A small image denoising model, trained from scratch: 5.25M parameters.
Rows from block 11 of a small image denoising model, named by matrix and row number. Each number is 128 + 32 x the weight over its row's rms, rounded and kept within 0 to 255. All counts start at 0. Numbers have three digits each. After the name is the row's rms in percent of the matrix's.
After each channel's rows are labels from the 100 images, of 14976, where the channel reaches its highest value: "place" is the part of the image that holds the peak. Only what is clearly more common there than usual is listed. The data: regions of photos with short descriptions (Visual Genome).
# convs0: first 3x3 conv (model.decb.1.0.convs.0.weight, 64x128x3x3, standardized in use, each kernel summed), inputs 64-127

convs0.13 109:129152100130141119113168122071131114103132114140155131117142130170144151149144151127144125106086100096111121110119087121128113088147091147104165119123134138117116132123146075130108128146077129
place: top left

convs0.7 104:155125147115153103130152130113138102126135155138166120121153143139082121146178136142133131124153129145141135103135131159143123098144168137137128149142144153169159128119104121123115167161154146
place: bottom left

convs0.35 108:153155120112155150131136114088164133115127128155122143136153148091127140127062110098120137105129074117151131122141160093095057070128135136146111085153119116179124164130149129124120127144129114
place: top centre

convs0.43 096:137119098135140124176124098148064125128098093118148162092154091103095158107169106140131130131084118125123080178116111129138106038125119107127139111131078097130145111142125114080101141158089123
place: top right

convs0.23 109:108133157113122143090124156184146129139124135108112104133116090112154148145137105084123127110091128133159136123121128159096142148114120125101150133145116171151152121110115135095150096139129108
place: bottom left

convs0.53 073:077165144120107122090158135163062131159116131125118135138145131125125131147113105111117148124164159158076122150138176114111216150102130098124150061135172171126090108107168118142131115089171173
place: top right

convs0.54 110:147139141140151144132126130149079131104059129140160115111095141110120132130119128157145162129077184132121149148099117129075105091123146090141116122161136107158110150172113131027129102139137101
place: bottom left