Weights of a small image denoising model.
Model: 5.25M parameters, 32-pixel images, arch unet, norm groupnorm, activation silu.
Training: muon at rate 0.0032, 26100 steps, batches of 64.
Data: trained on regions of photos with short descriptions (Visual Genome), 203450 training examples.
Rows from block 6, named by matrix and row number. Rows with one number belong to one channel. Each number is 128 + 32 x the weight over the matrix's rms, rounded and kept within 0 to 255. All counts start at 0. Numbers have three digits each.
# convs0: first 3x3 conv (model.mid.0.convs.0.weight, 192x192x3x3, standardized in use), inputs 91-97, a 3x3 kernel for each
# convs1: second 3x3 conv (model.mid.0.convs.1.weight, 192x192x3x3, standardized in use, transposed), outputs 91-97, a 3x3 kernel for each
convs0.77:110150141084140118134138113158157138170139129144140140151121121188163155189170162102108096097080129093103161131141143136124120130115081127095114126125154129133149095148127140170129153175132
convs0.78:116111113114115119135100110112147124127145138105137127120196156094120107142127105129090125159117108107086123142173135144158136060120120137124143176155141130156154148152179114129136102159169
convs0.79:113146143050115149119160166121182142122147110138141136133101133137119146106110142137138127137162162127109121135119124094121153101106148121134144133163181143150131124179160110171176151180140
convs0.80:077083029092108073106115123121128139106119150138134123120128135117142187137138169147136132173127145216164175121084071115069089069064066099118109090099101085100118143150144114116104145135133
convs0.81:082100133158204151215167110124156119141165124108123110139111157140166145148154123138178143121108048128080070099147128133123133115095124121120141124120110116131120109116107178164115150120114
convs0.82:142119148148101104165117128146124120145117105141132124137124146117162165101130145132148156133114092140139138149140144085098135106148140124157122124133123092130133128117126131097127110100113
convs0.83:078000043108098113163150133128152129118197121152181144119188130115224172132127138106147103075122086122160151134123139124167139137157101100098121131125146147152148133138132126166140154124104
convs0.84:073102085132117097118155146134149095129128048162149111154138110148139126133149133106129119158177144151136105144166125186161122141091105121132109127169135123152122141168145114116095118144150
convs0.85:139159140117132165120096113102093159091044095125106123117176182142169186115133154152117143175139170146143159168148126255255182172151140146140125129115105127108099112132092086134133121134151
convs0.86:108081070132115087200202133131152170123136125125145123113121104128177168126158144142161146093071062101124123151157151106134133101148112117090114137118118149147134142141142158170145173151109
convs0.87:085145106115141108175160107132111133147097118132097152079163200120137147137097110040090109125116127098115165112128139111141106102140101119117128098122134098107134179109115135095113138116145
convs0.88:077112094084146131099143131117112133102068120132099108078100119097119160118140185154134140129106132139112103169163171161156180135151167123137128133153151147168163119120150085113161109114144
convs0.89:112149105110162120129087070136171099118169089129093097119121141081180140145224148133119120153112131146110129152111136120130142117149144122120116123147153127153139157135131136129117119106084
convs0.90:093084136089096137108110076147145184128141161135135178096115145083103127094109119149183162129155131141132120088116111122128094109138116110122116111101116107084122137134145145139157155128128
convs0.91:170139147167152157134119175099154111125119089145126139108125101138146093147147114100118104098077100108112131107124118116104087127134098146111086131124099104138115126105081108120124117122150
convs0.92:135150130162169125142151133150126138150123115136116092137115164158123178145111146095083108148141108146179163142163179138148151106074087130134154127142144117100115157153141155172176167166167
convs0.93:108098124123143152139173147123163087085124113116114102100075072139154079182181109093097136057005099111105149114125102156163125150165134130125095120128121114143163158135112154188139107179181
convs0.94:108178206133126163121103087121091096108081054130147088146183134160169154146192150082128099100153155152154157144135161138176214123127174114130120106104107089132094125196170101149133124153108
convs0.95:131170170150200148159187087138152149144179155143179139190184187145128136100110115158121106170152131133150082165169152174156169166147144123103120113106109123110097103124102161131088092063058
convs0.96:120088109096083113126141153142167149141151141151144117176157132143118094161115073128159150116122133109121127123090090075046063109072098127105114119140113142169140147113133125129155154173163
convs0.97:132095108124108103123168139136111113143131122144137123132092077147162115100141097131160141105156137115138154100129168131187181105148126123129101136130119126133135184192201101173145113161093
convs0.98:134074094078057061051052045109101141131139110129131111106047070091122104062170100120101125084101100079111130123100092130148114105134121138133136144136128139112111112141127120129115111168156
convs0.99:139144146138149117078091100113114086136130125131123123126073120142076094148135098061110134132137112156161108120167159154150115164102146155138094133157101129121104123114101097133117100146161
convs0.100:073135137147165108113134117134137125168159099120134059158125106107150115112190134116172163149154140113120104125104122160123142166189164101141135114144153138170152096101143113071108170095130
convs0.101:131097109109085102121105125180164138172156147169179160156129141162163140142164124104127109100110094132105095213124124145059103064057147158146162158107154142127170151132175159105131175139194
convs0.102:079140122097107082134134141132100049114137143089140186138137136121146106153194185109120075059105130081121076090116145122110118103129105167158127150149130155172140059058000106106126134100055
convs0.103:172168146206222146159206127134121130134139156101108158104114092114104076104141106081070133090075118119108134109106100149132103108119106145138145133143135112139139128163146126202152095179140
convs0.104:146117106112099063096083090119160164123178204130175189109125128088094111121136137099137104095085078117108134170181182203224186175213165114135113129164125118141115084099052078111079051086106
convs0.105:118100115100105083142136084156153098110130104113116114159102099157120105125162159124105070125135139105099147138177174175185160137155179159147154090095135099125156138140149141118100194206143
convs0.106:090106135147105094143100100149122117157114125109118099069118189077119171071106162152152119128150148103108136159125118205161151165143138152115104152125116123116111127127116071127176080149166
convs0.107:086065046136095069152121104098101130132127114167098113130105132162143123203148151123148144129134116150119089145138126131123102148115122135134112139120093147099076167180098141145095123100103
convs0.108:171174127158172138160133074145134142174166163129133161150105110147116127091120155123064103143078102082059095138136141105085143120117135163147112169148141143116127142118150074149179136182134
convs0.109:115123112079086120111118133136102131122116157137101086105064126083144162108145106152148122051086097090058097129129093152178116184229152145155147152153149131157162128130106101127094079073073
convs0.110:136108106183072062132125148128133153169122131135107134101108111116119133108110105188141149218134089125109152166167142174227138115174140140142149124143144117137138100141125098107059124130085
convs0.111:135129114172164115153171122145145138163133116142153106102132119133111130110100124147146158133071126138109136154138178136155176113142134100109100106128123085118123133133082118130098028099133
convs0.112:103106107119102108138110104133140121140179139148182143074086088098099125068074112153154127150140099143142098115125166106134168091120170117118129097128117097159155161099088173105071152126103
convs0.113:141110092125105095107105111078121100092105136110118138143171136120161165078079125139144139129145146151132117182162154173155148169172188133170179114139148109146143147150152148135125118139134
convs0.114:150196188139149173120168163163155126143137114135117157139166121140167173152107156199191171150100120099062084173153155191183172148146128121135130089115123092092119144135153184158114181191126
convs0.115:112113110113125065100069091098135140166153132143133139118168181154146080125067053182145120206143100147110113140151143101157152104126079177163112150130128125129147088099086116115143085089138
convs0.116:132108108144155157116165181121138144112144155097136152090105118112111136112114112101176194050132151076151149166145093152174128119148126136131138118122122136119129155144129156150089149177124
convs0.117:156123118124132130143134151089112147095132167099141148146126173148126158145135158131082059126081082116069071139114090158144146193174143132143157110134172126122155117085093065075074119128119
convs0.118:143096106120115153159119103100041101129104150097120141101125111109108118085079068154164177151146143180164146144116117103135108136177124142178145130177143133136123105133137092114084100102100
convs0.119:142137104120149111127156081161123116128113093108131140114142116131152137127142136138137159108071098109090110111138147141156178122114118118107132119151144110137168088098092111112060105116080
convs0.120:125087085133104107095112148083096076111146125129149177070127089122148120095079127132111108157171200148171170150179170174116124195122134149152165186139162160101105114164170151187175103131115
convs0.121:133156135132171155072124118160169154157175163149146113200169079162132086071078082163174093150136120134095111082095121116156173132162159086110130110131135104112113119126158073127130057089109
convs0.122:098111107091109135135113112153168174152182197146151158115111126155150106196198090133160133138187135131127131104117101172179154158146110133148143158150112122111083061116104043108088145125076
convs0.123:146138099112092109087098096117134081099127086142144110116145143082148162111110122099144105095120110167147125122147160162169165190144109168159156151136123108113136147125145102105122133120111
convs0.124:134145148090104132117112129175139144152145158124097134124151126097104099090089096161163140141147108132122107108100082138181129142204155116103123093093098086116109179169169109147148086149148
convs0.125:146151108094155093107148127132120113139101097137129068066104139043086168033109159112098107115120146138139123100160130123191174135118137135116112155133119129115117115134133161183136180149130
convs0.126:123130142153121104150161159118161143154186139171218109122255148126255154124255182112106147141085156148096133092105105112123108130106087111085108112085099085073080129098140139119170104125161
convs0.127:146146168182168139161154132096103168106102152186192170103098107118098102145125120094117114159160141172158159089133115154181120159153143132150128177176166163187182078091100124151176180190213
convs0.128:113148112135107073093095124133165127119154130133141144105092153106096115148099097148127100130128119108136149116161146135126118157126093107128119112138132121125149150131134151113127120113144
convs0.129:072097143093074074127101092145126113142129102156154110114065120149101077151161091099172161105129132109148124118151131142163162132163113113139118125123113148115116156123002181105000130081019
convs0.130:144134130165146113123125094174199229179214255178194229144174154106156138092117107190190160153169142115160166039059063042067050036067065128135135129124132125128131214172131183129107169166158
convs0.131:173243207147208196069090102120161136104141131026014037209186227119095145078005066125143122161140096106095088162144150159152144102146137147156171142155162140110123109142165115120137095108110
convs0.132:151148153108133193108124147118160114111164134100120064149101075134127087142130090175148128161156132149131114139074103088104144047101113099106117095102105079084054140082113097067092101076083
convs0.133:112137156061127181036053142139139124143138125092129129135161130120132117113117105126091107135129098144155123186131079204174101120147139145141112139150136116129146134092107126079102148112122
convs0.134:162135101129131135118131114161106129138105102122067091130140166117123134114128141138100118119093134152135200120139178116128163115113148141144137156168147128142117167146131168154130172150115
convs0.135:101104095104121132143167141149161120149140103148150145086107143094084110128093122161163162173166164186181149155179138171220159127167133145145134134123127152146152110133124130144119125142129
convs0.136:145123105133139132142155151131153098111190150134163133190130086120123171031111194125134147080129198079100135108132147091127152099070092111125127126169146128155148063075101132130101205116057
convs0.137:121094132127132116159143143190181129197151115197130108175111106195132098189112077119194172119179131128146126160104127149077140113068110149152114130117111127116104013149201000163192033110172
convs0.138:141113125146105091152172142133139078144164099148157111102115180117110162136127166102117100151182184126126196110142106157144143137106171122125126128157128114133133101116113123154127129136084
convs0.139:161189087142099018133105086083106194124147169147116097174092050110071067101105103145129134145119122108118117148168120159170101150151149108116138113136159138132141109125094059099094117119144
convs0.140:156137114145104091152174153135147146161151140124123095123140097114113111097103161148105105188176166130137144127156142168125141173153152150171174126131142112141117159120089159131129109089061
convs0.141:087119108107095142112107118128137146138150133151145131138127119113166173117137145148163200154160177122094062120109076117143121138128138148149135161149146140142152172161106192168097189122057
convs0.142:090137135120115117139095112108115124145118124143115106126148119138144119103115112074112103133142104141120089097116136141142169144144166113117120132154143124152156130105085122096071089091061
convs0.143:129073095174085039143116101141132085118126141163148151097116192100083153135077073114132124127153117112158140133141143107179162121110132105127151089092127112096091143127079203170088135149123
convs0.144:142181135159182163117099130110146150150158093161133079119161178152160135102103074115122136139107146198162154087106122124124123169178145154171105119138125107118123189157150157126108128105136
convs0.145:120102123154170151135132089133117107131150136133125137144143125142164136143157145134117077186192144133154144175169117137129092151132110114101096128127109135122093153117101148101052124081062
convs0.146:103082106079077114099133142141116134122150141095148159105098139135128118161139092098120126124120114170180151135145109136209149075104096149156141107112131077075113084143137105122116150107083
convs0.147:100068057118111051096095069142133122128158117133171116111069107095108149120136190091086064079109083072083103105126092088160131116141161120109097110120106115131080127137107145160135113134100
convs0.148:151128095187198166128177134169168095167182150160124115141148192143141168154117113104121113041096139070101107131110112130082097112155120101105118137171115126149098150144097127164131183171111
convs0.149:087106118107117084132134119154116141179126187161149189128093146104086119123143131138146128195203198199170120146163160106143148084110121145146148148166142122122127128152177180179128170140108
convs0.150:165124158098104111120110108137152127151135127122145164094118131129167149099140135139185157124169177119121131117161153114139088110095052146127120153120121164129101144147132089110100135131104
convs0.151:128125106127092060125125119161155102142140133109110151193185147155176212124154169134120078050085053088139156113124162124129173103162169148121150215150153156115131116080094104098081098156097
convs0.152:083061078101094105037056104194151157171139140157157143174159134164186143114173225101141114131146098115112125151159130163203127146154127123125113111117129090120141156096105151110128151116126
convs0.153:152162109160149119185158153102133082081140068089141067152132141115127132118134135121141144157170187141127122124125134123124157117133142147140102122136096142129114148117125156096117210143131
convs0.154:111103122132145133098102095124101112123128125154136130147117164171178211126131177131116110128112126092041089132121153142117150150134136125126141105089124127105136143136122128107110104078093
convs0.155:108117127141153141153167141155164127141137111142149121126138139116130118088113111150141123147136116133130110124133119113149152109149148099123130089111119096108117114140143135171179115140148
convs0.156:114136131084116137128165171128133105131118106117105102113134143117110130119112118119145119163191148151177137170194133170218166099129092151158155156172169130158147114095103131115126136136136
convs0.157:115111126118104142158133141159106122165067099136077105100118110075101136077118096153149142097104147129088089088158175104250251100158169130127128124133135138141118136114167144124143142100106
convs0.158:212215231187170200165120129138084060078091116099109136116106099086105088113157146035050063027070087069098095110106124135147125180185179147160139157166141130114105131099124179171197147122136
convs0.159:148115105192100040170141113148105135182119194145093130118127075143123121129133097103125133120091120120107128139163150218221190165134118156119120164108099171139109154123131115105116129132133
convs0.160:075108161056148179083143110094171163107136130106107151104096095116145120110173138128170181155189148141161133169158137171172161172159157132118101102105129138153180098127192096125119125140124
convs0.161:141105097118116114114095083066105137151183180089120135135130178155119194127105141109130100152176151120133104114126089061103069086103030117119117123142112095099066152155108086095057092123124
convs0.162:128101128046078144076128139117114109125120110138137114160158133154145107168141139091109118081117137174197107072136151075129180129182162146124123146139116114108126148136161101115154123176149
convs0.163:129085087115094079119108119109126158143127139137106117125140164097102161144086140107166151137154149098089071119145117132130128122093112112108125113103100127137139156145126166120084172130142
convs0.164:134137121122162122084144136094106101129141095100120118146156095152212146171180127142160174113064096083061073118143135126186147107125106126143133121140126120142123138130114102145154138168115
convs0.165:078068121098102152100162154136087106112114115156164140100082124096014093139117136091109141181240137156158105162176162122130148095059126156132123151119108147137132125115080143141158173157132
convs0.166:134112130123117109130123117131139124125143121138170115131131140150192137202255182112125143131167150140146122173165129166149145170138156099098111107086126117115128113140110112173161052117155
convs0.167:078081080123120107116099114130141127130106134112073109099134093101129107083111150104115116159113107176147122115113120103087097112118115134150137137139149140119118139136165128142147119112133
convs0.168:146188179069196245100152173091125104062114112060125129096175116089155091134176106121140098098158135093143142116113181060115215077131179122126127115139140105115129115126131135146180154154173
convs0.169:127150112131176121129143110098114092129149136100084120074108104117111098115124122085104134181174160152134124156151137176227151129139146126139136130149105103125096103101080097102098116096147
convs0.170:084117144088133122104137141134099090148127086126155132129100080170161140171144130118109110082088131073134171084133065096124091121117110131109135122089124120100136132137118096098093100104091
convs0.171:127137100110116094172150121152172129126159109131167111123079069154134094159200165175184174135094153116064111120128136125154156103117129113143132108156137100120140096114119093084111116159134
convs0.172:055112127046107113123131115124136091137151125158129120107133148140149114176167133145113165146139123169145085101117143181133158154119179089076092103080142102105138123141121138113094129090140
convs0.173:157100103114057048124013027140151130113139119136138147135175123090158160133143157133225141097140121125069101162172151186197160168167130129099106149121133126128130105142150154120119173132133
convs0.174:120198147128173135108110147150133127152189115151180121166175127117168156129095106134122132140057131103021098161190163130150140102099083110145161106139137135133117112106132149175152171184129
convs1.77:146148153110114129105129119147152139123140129144132132157136130151151123128131130091134143114147156117133136141171148175171143152164173130136129122146130116130099116099087118117114130100102
convs1.78:142121144180165167113153153135130119105133168141118140130200167127141138124084112139135118126125140118145141087142131109169170107115152138147146149131115129145121125135154124141181173157177
convs1.79:132144136105147148144152151117165142138167136133148135112125136129115123166158122102123138116139135107125128111149143138172165155155143136117122111125141118125129089119130110141121078127100
convs1.80:076107117070102133094121177121127136134178170124172175099095093109093098119096089138098082150135109144141131131145130138150139112129129112103128086098112063082066103124121107129143084106137
convs1.81:158134078107075038127112127127171136121142146100129159147122070129124108093142192135142168196162130126074117095067095067147128090119097115086082071079126142108117145086054098129168136181141
convs1.82:150155150153143088141129094151206122155199122150140117083115182132111133167074110111137110134197134219209151095157190017023038013086144137159166099086113139094063139156126176119120191181124
convs1.83:113046137095091128107098115112104116072071086127122119166103134110065151088073127174255195103228147191255163158135160174105145196170199081087134051146188001113183142155158128105127102085149
convs1.84:092127107157183133135139096122192194148142123089084113108121098136108132129153134179233153141172084163215161132131117171142092121095093107128203056104171139166151095097112096134128100082103
convs1.85:116147181095132160100154149084101064108117099087087091098092171102103132139135120146122127148147139136126140143157100169212189158154166142123150110102157083090132127160197100138184095116144
convs1.86:120106103085087092100080093123135150137147154155216190098108120125123105151116096194255213183253192182228179132181121130134126114090148141138166127111154136110120159087116082100118101127112
convs1.87:127101131122116131124147155122123116120128116136144125126149116095146122082170204117137149106141135125166155117115116114139144105124116098118134100115139097107096062075083125115110134151151
convs1.88:144120139117089099127099089107135130107084103072098131106111137114114183120074134128157140114157134085128143140110083103062068107060084106032109101052138160091151171132139149120117146145132
convs1.89:155176089133144118163210162110175123131197143129222180142163056135168060172230121139169128134154094112130124154138105133156137134155148149138131135106114170147130115071102104064124124178172
convs1.90:144138126114125126121138124108104122116103113099087103135155142131146138142147147119140141131149144119136126140141124128130126123113110140128123107106102127127122144143121118130139119124140
convs1.91:126162145150158103133120115097061076173115122145069175141135170129137146167150124138145118177239190116139138154148150135121137100080176094082116000029059124134058092168135147170117188123092
convs1.92:109140180125118125145109118109080076086069124116100139122139134094115116163165122112114096115162132140171168197187129171167099112100061036064142000040150078108132192162158182151101149151085
convs1.93:134139148140159166141162176127143148139167171144131140115106105126130115132146142164156140164163146133142151136144145164166167161144148101136143105126118133142119123109135153137152154151143
convs1.94:152175156148166172126120145157167135152154115128128102123124137123136158124125145133127129165166163161171171127130147161170169163170172099096111099093109106105114165147126136131127129116113
convs1.95:116136122121146126101119113082095054084111062082099101129220149142155164138104131129083091143135121121119089158118182196135177242166205116141172099132155146132138153162190170188194151158168
convs1.96:100116140111129152115139165170159141101102111102079095116133110169136098147108085112100091116127117107135140135107112132161124173198156181170101184146099170140096093168150052130110080157150
convs1.97:146124115157147122176171154135142159122115115100133122110140145120158158112138151123131118088132166088114163138142112146164135141150149133152130132125084128136105122124132119142142121171139
convs1.98:148161148191173146189188162097123113116139122131129127132107133126132128142140143167163132161170145144170153100126147093137168103139153132134133154173157151168159152146115148120119122110126
convs1.99:162161174154128146147103104140124122124135135128120130138137115103114119089108137126125140109117134121131142153131153156189212120160190147157145160168153162191161131133130110134149122146183
convs1.100:157144116158137118150114112131138124138148122127148139097076107126135103168146123095120121084106102097083093119104111122123122138140137128141131143143139137149152139132110114138118112143126
convs1.101:141161137142173170111170170161093076161103085145124110137157160077071118069114130112203158103183147088143157155159186171169173108075116221222148191151099181162132150171141143138106151109071
convs1.102:161172160127110082073098106016088116150170152094100098091091125065045085096117172154126090111130151096082055120109157165137129137142138128122131092144143144156124153193153205196144127136115
convs1.103:125117132130127108164174138057084062123108088150095064181145133153134135141191157141167132154152152187137122116179122135140134114063097168132143183157148156118111075152163111163151143134099
convs1.104:174176154090091098139153163160181163150174157083122123134130127154155142139128140156159176125124131153135130179167205162126147212176188127169115112164125075144120104100109165137157117060079
convs1.105:147159174130173133142190170215105078206183138152138153101160161139162149168113110141110140188102063166134097089068071144113075143143116103138141126196202107096144143164135115133091130152099
convs1.106:175155109114174128216214209150141100132061113112065120101138166052041136120107158067090121073088159169150171162185131121111065160111086187196194148123191035033116015024075045057080079090125
convs1.107:142149149169165135147135121120130165120122118126128114156108063128097096083117135131105132123112137091099114110138129132141137151155135170150081192163102155160133129113118123118123122107112
convs1.108:039057072063142112135164124148178164144069126113031104132141155132085098151118136184142153166136135161151214125124115108095106119098102141104152049080150067104080137173172184132067126142107
convs1.109:165208190152202178154196160107122145112159156132158156130112094135134111120148128138157139135152141126138135150162167143171172144152138139168177123147147109123105104145141131139125115121096
convs1.110:139153138184132080172110135126098167210121185148132180132129134178155127123124153062100211213140128255166101117076177090070145111088117135057073129086177107067132101123123097164130120156054
convs1.111:158140123060073102110103124073095095052076048083040030186096068189090100192149166164126136110099136138122140164183139140134150146104141168129125201151142210208120135089137150091110149108164
convs1.112:180177141172175150147156133143148155118133143103117146135131115114123103089098100107118110110117108109103087104114114134143134119140165125138145120138130098100091122130128127139120115132126
convs1.113:128124118138123131129144139136122116146099100132100107097108128103119103091109087132124107122119099097120112115106078139129107133124109119120138128124135143130120138159145111137139105122131
convs1.114:084111097049112113121149132126067097167118116166189199154193173111101084140085044116125119107106121084054086161180168184171170204180189192203138138180157134141166168087118174110134185181128
convs1.115:137157139135157103099138113108109115102102128070075103142171114111136122086122165124104090108123115103100093134136136103096135093095156164176139191164117173161105081094129098102149113139168
convs1.116:025149168053114093128130103144130141148098078123072079078082124134089094106132141093108077047063087073082107127114128151115104138121139137166186140148159128106114118157103110135079118113074
convs1.117:144129116149131127135114138103114107104119141116117145128116095135116096152096089130115146138143144142120119164142124171166158190190167125132160115110154108087116096122140091105119087094088
convs1.118:149157115119133114119146137106118173143158180146159164107129140129132174138144139118133114119130121103143140131113122136139139132149130136142105125143112149154105116125138114119128120131125
convs1.119:131149147144161162119148152104142184129115144169108104137150147143151134134119112140155118130171154098159158121140124120110109144093085165153169178166163194180144136127122145116130117125175
convs1.120:129138113180164107185181107149134084132111077147138158142144111107098096097080098109128084082129110086114105117160118112152150102141134114089069153140167112118165147119099119115149098123133
convs1.121:155171136137136109108110084103115108158135130153079083123128117152112102137096108086093114130126122105095082110125099099102105134140137137134140126128139197191140127133141115144173101148171
convs1.122:108155138131164124147149117101116124073089094086122123133124101109140137081129143102112127113135143084101112087104155103134166090107131148146127165156137162179172134149149118131175109108154
convs1.123:153163164156186173139134132128163161125139132139145116120126149134131144145149122131128095149162129144155122140136125138144128131156155151160141162144130110109103142150115153151108161155105
convs1.124:108118130114144128048063060151127119127042063091021082109059136100100113126121111087161123071172140094127069122073099118091142147137129134123136122138131119111129116195195119104136107051072
convs1.125:134101098132169185160119123093176106096000066166086151111156176045095128121116119155123133195155167194130166149122119076057131103031101159092126145140160084146172099074058124129144164143097
convs1.126:136030116119035073138084092129056135089069118092132086117148078120203063159255153160144065131136124138126140176091136124129174144197211066000102094094209178212255146123097178173075186255111
convs1.127:081045071135118087101106087118143125092121128093082104100108121102090139117077118156135122104117098093121124141116089156200190109173210064067042121131086082098095117148142130189152143206180
convs1.128:121164119139173132145139125135139109117134124122127143153129120104113125097113128123105115148118092161156117138125113097124134094137137134153171141163159125131140155150111144139146126089141
convs1.129:138169161139179124145177123112161149099080070115109117129096067114128128093154152114125127111122094137140140142142154108124174110122155138129119172160131140148130153145137173104079156104100
convs1.130:142121107126123082166170147133142186044080146053061129149140118118088089115095102120089110095111121104148178146122108109119105108114105190171186158129157112084087132131178133119181175144170
convs1.131:151072102112077149099041098090108142130091129108078084087091128078040131054014108106095110103112085092115114046072149082091131164201203081066119055069120096100090125111109088097129110077092
convs1.132:136175129119182120125165104189155133182146113144164136081116178108121153118123148130130158122143147129167136108154165118143163098109118118128101144156122143152105117120128112111099079080083
convs1.133:115177164070143145090092107191136102220156129184143174174145180140124176147125141114130112092104115102101102144130101166125114161132125161108090214161138186128092167159131161128122129103139
convs1.134:111115102082125132094114111180140127130096104096071111086129083074143132124083089076108113112153115099151153128192168072166147000071141106114128128144133103158136110100111115084124108123107
convs1.135:138151161149161146160161137119128126144129115171161121137150144144140141118098125106141140092133141142136151121124110128100104127100106166180154209209159162177169139126142131099126108115157
convs1.136:166146087161145122154145143121145141160161109188150124087151134131125096187128090145137099136130120109105112087131174117138159117154134149119117148156158110167154180131085154129109100123122
convs1.137:136139069131176061156182100177181089102083017078048044109048165082029144104135221147152097136152103104149137166202133147152113076099079182140196199176174196164177140087122085037124161051175
convs1.138:113138211140079211143081136158186144127119121149115110078144120118156134151112145143070071081078095101104143113097179121069118087075123113135140151078093094064082107103085111141149098143128
convs1.139:191176143236174086128106066145083108202124154140048119115171115172161043138129066149187146158183098108131062126134145134105130147118116116132162122126143179193177106151110102111100099079117
convs1.140:159182128137156120128131131136161144136133130135137148133092117129112115146130115117137125098121129114117128122148144135138127130155141153152138144145147169176167164133139155133137130115096
convs1.141:163200156160201161178177149106136131096122105131113101109088102116102112154151156122131129128145120101119107093118123120135146123139138151154151143137135129134124108093104128116116106100103
convs1.142:156167140151173163146159154138153160153156166150142162145137097138132111123125104120135130140156155128150160130117112131132115122109110135159167130146150121139155104133150111127141115126130
convs1.143:152142076204201081163180095085087091069057091125109151111156070105149115104133137135125123151165134148136135100113121124121091167134119059104093109112088068086084119123113163100069181133074
convs1.144:058087094095099103077088119147144156133107115115096096142153206118156164062115112143129147125128146128142138089085112094081136114097165150156143138130111175166150137136150181147116172159150
convs1.145:084108105123176153098127147104086103110048092120082147098120112105110137111097127133138115141165138129128105123147122099116129086053082157133119136131114137142110096115156123119176117107184
convs1.146:143165172144160156111153145169156125126105095097114157159131111137137122172148128143148147123152161076098116150105107173106116132087141124135118171190168125108094139126120127119117105122102
convs1.147:104122139129138140124133128114128140102084088152151124132143173154149136158178136134139169168167156161167149133103129145125142153132126152171146150177130145189155151145097179167111174145110
convs1.148:089183196088166158156148104098095115098117106153187121141210187153173155124153137122108128143206190120156162133118141126119128153145146177213166211191128167123101099092054145151127133161164
convs1.149:118091102149129107117128106148142118136137125138161155141148145120150138102154127115113105107098087099098099132131114149126102152131108143162147107132149098118145133148114143148123135161157
convs1.150:125158129141191161124154109187190177180154137154140139140136125129146129120130116127120135115130127119125127131118136115092098100106086103133095124152098168161109157136133125116153118113136
convs1.151:140117129112114124120127092138094106152143118162173145116129122123131103109136104141142129130135131127121126112088115112090128122121125082124114115135140107132138138133123144133146139148140
convs1.152:125130146147172169143168164130117138129113113126122116122146168130119131143152143143161171137155154128129129130102084155128063157164109114150153113145138117132115175150085150148095161139099
convs1.153:047057134091105118076081103175113108107132121131196162135171211131132143136185169127112143079099128054042075095079097128083097112089092120143098103092094042038058110089082089106031120150089
convs1.154:096110133142154158202188157195117112141110110133132138107137131098107120132142133115123142070104158082095126182121097158135141145143142169170156109141146133152172162148090119120051122123077
convs1.155:149152190140151175162193190133144147119123123130135127130125151114127136090098102139114109159141152139119146087102108097097103110104107152167123115133125107121112099113088094099086079081090
convs1.156:062023065112071065148103078141131164112068117088075136126133140151190222108159180123075064137147136159189177142145121129155137071103122094070058127098071116083084095051077127071100118067113
convs1.157:103145141159133155134124134116140146069061085038058120051104092051122142116186138149099118096109116087108097130115169137156182182178233166115087127103151113099127124139113108180199117143128
convs1.158:052002082066020061059047080136179225097093178195138145107120187125110158096081137125105118169148177152138141185143185105087157104111161077075068081101108089125109081126160105155146096148144
convs1.159:212152106119102108155133179116117159228213255133105146122123156196139139179121171084079150202191185209181127094110123040055053082094114137124121131073104142054040132137160054083101121174152
convs1.160:107103143107116130135146147150153124157148108163143100141165138163176146175151146162162145142140115147140111138140171119119179120103170127126130117125138129136150158181150150167159140157154
convs1.161:117172168096132128178171214131124130082101130102117150125010108177064110146081120139102123124098139105095186189167119130169186073107121052079099109126106100164141121088091098058066113097095
convs1.162:101093096089090081121089124146126127129162124132116058161110141157116118122117136115099106129141134143156151118159150171143155216132122072112046094145119083094094097091116109066111105140149
convs1.163:092097117131149159136142146148174199137143163163156139149148159155153158171161138170176159137162170133126135136117098144098105129090122104148149112155151100121133131143119133120115139099110
convs1.164:089074102078059106103114092184164118186184132152167138124144054127150124169162176136066053133102090057059060121121076115141100150162154091117044096118059120104049152120104105097128106118127
convs1.165:112124166150146123110098069145156108147178128168142132124084062098063080138149158137115089159134152141102110095063097097106096115173166105124106093073048113095065117100139191103091132092120
convs1.166:155147151156126132148119107150171157156168151145167146120091096116075095133108102116161143101134128144136147133117121105087123115079122097125100153142101167151082111086084069047079068089117
convs1.167:103105121143147160150172159180163138151135108148143120141147138148155117131138111128141127115130134113113124131119108112087088098088073128144132145141131139128126111135147108124143091112118
convs1.168:175155096165155082109099102115138146109126121150154144202155114141109189167169255073079116151126083150165060039125118000032090066091088106115119073107112059068086134146136138105097147133107
convs1.169:138144168118151176063102108128154136115129110117113127142155141125153132122122129165160165129122115115140138152165164168177157139138131117135083141147127115108121121161165116148174140160164
convs1.170:095088129120043096103051107151173177147172182112134154027066094082112106144171126080096112098127149114123120167146148174111140186114119127125110097125124114157168160156200152164198139122139
convs1.171:112129146108142157124158135131128114134146112155170125118100141155153144157175107129142140132119125105103127135135135147129155157121128131161152146148132135174172119175082122206114111180140
convs1.172:125153138117186148117182175135161150140160132144166127166136119148147133140153129176182134128125103130125144174116146142105130144131158146110125201166125173138115136125099158122088126086093
convs1.173:115131125077144148120195176100116127140161134156151128108139154085116131163161163139154111071075109052047113113075128121057150161105167170159120146112121155133172157094076168108095102101118
convs1.174:105098145124136111140169143156007077147000098102038113150114164085046155136091171092151132089100134129082080141116134146086113106112155155153115114151115095152113093168184161173170140136147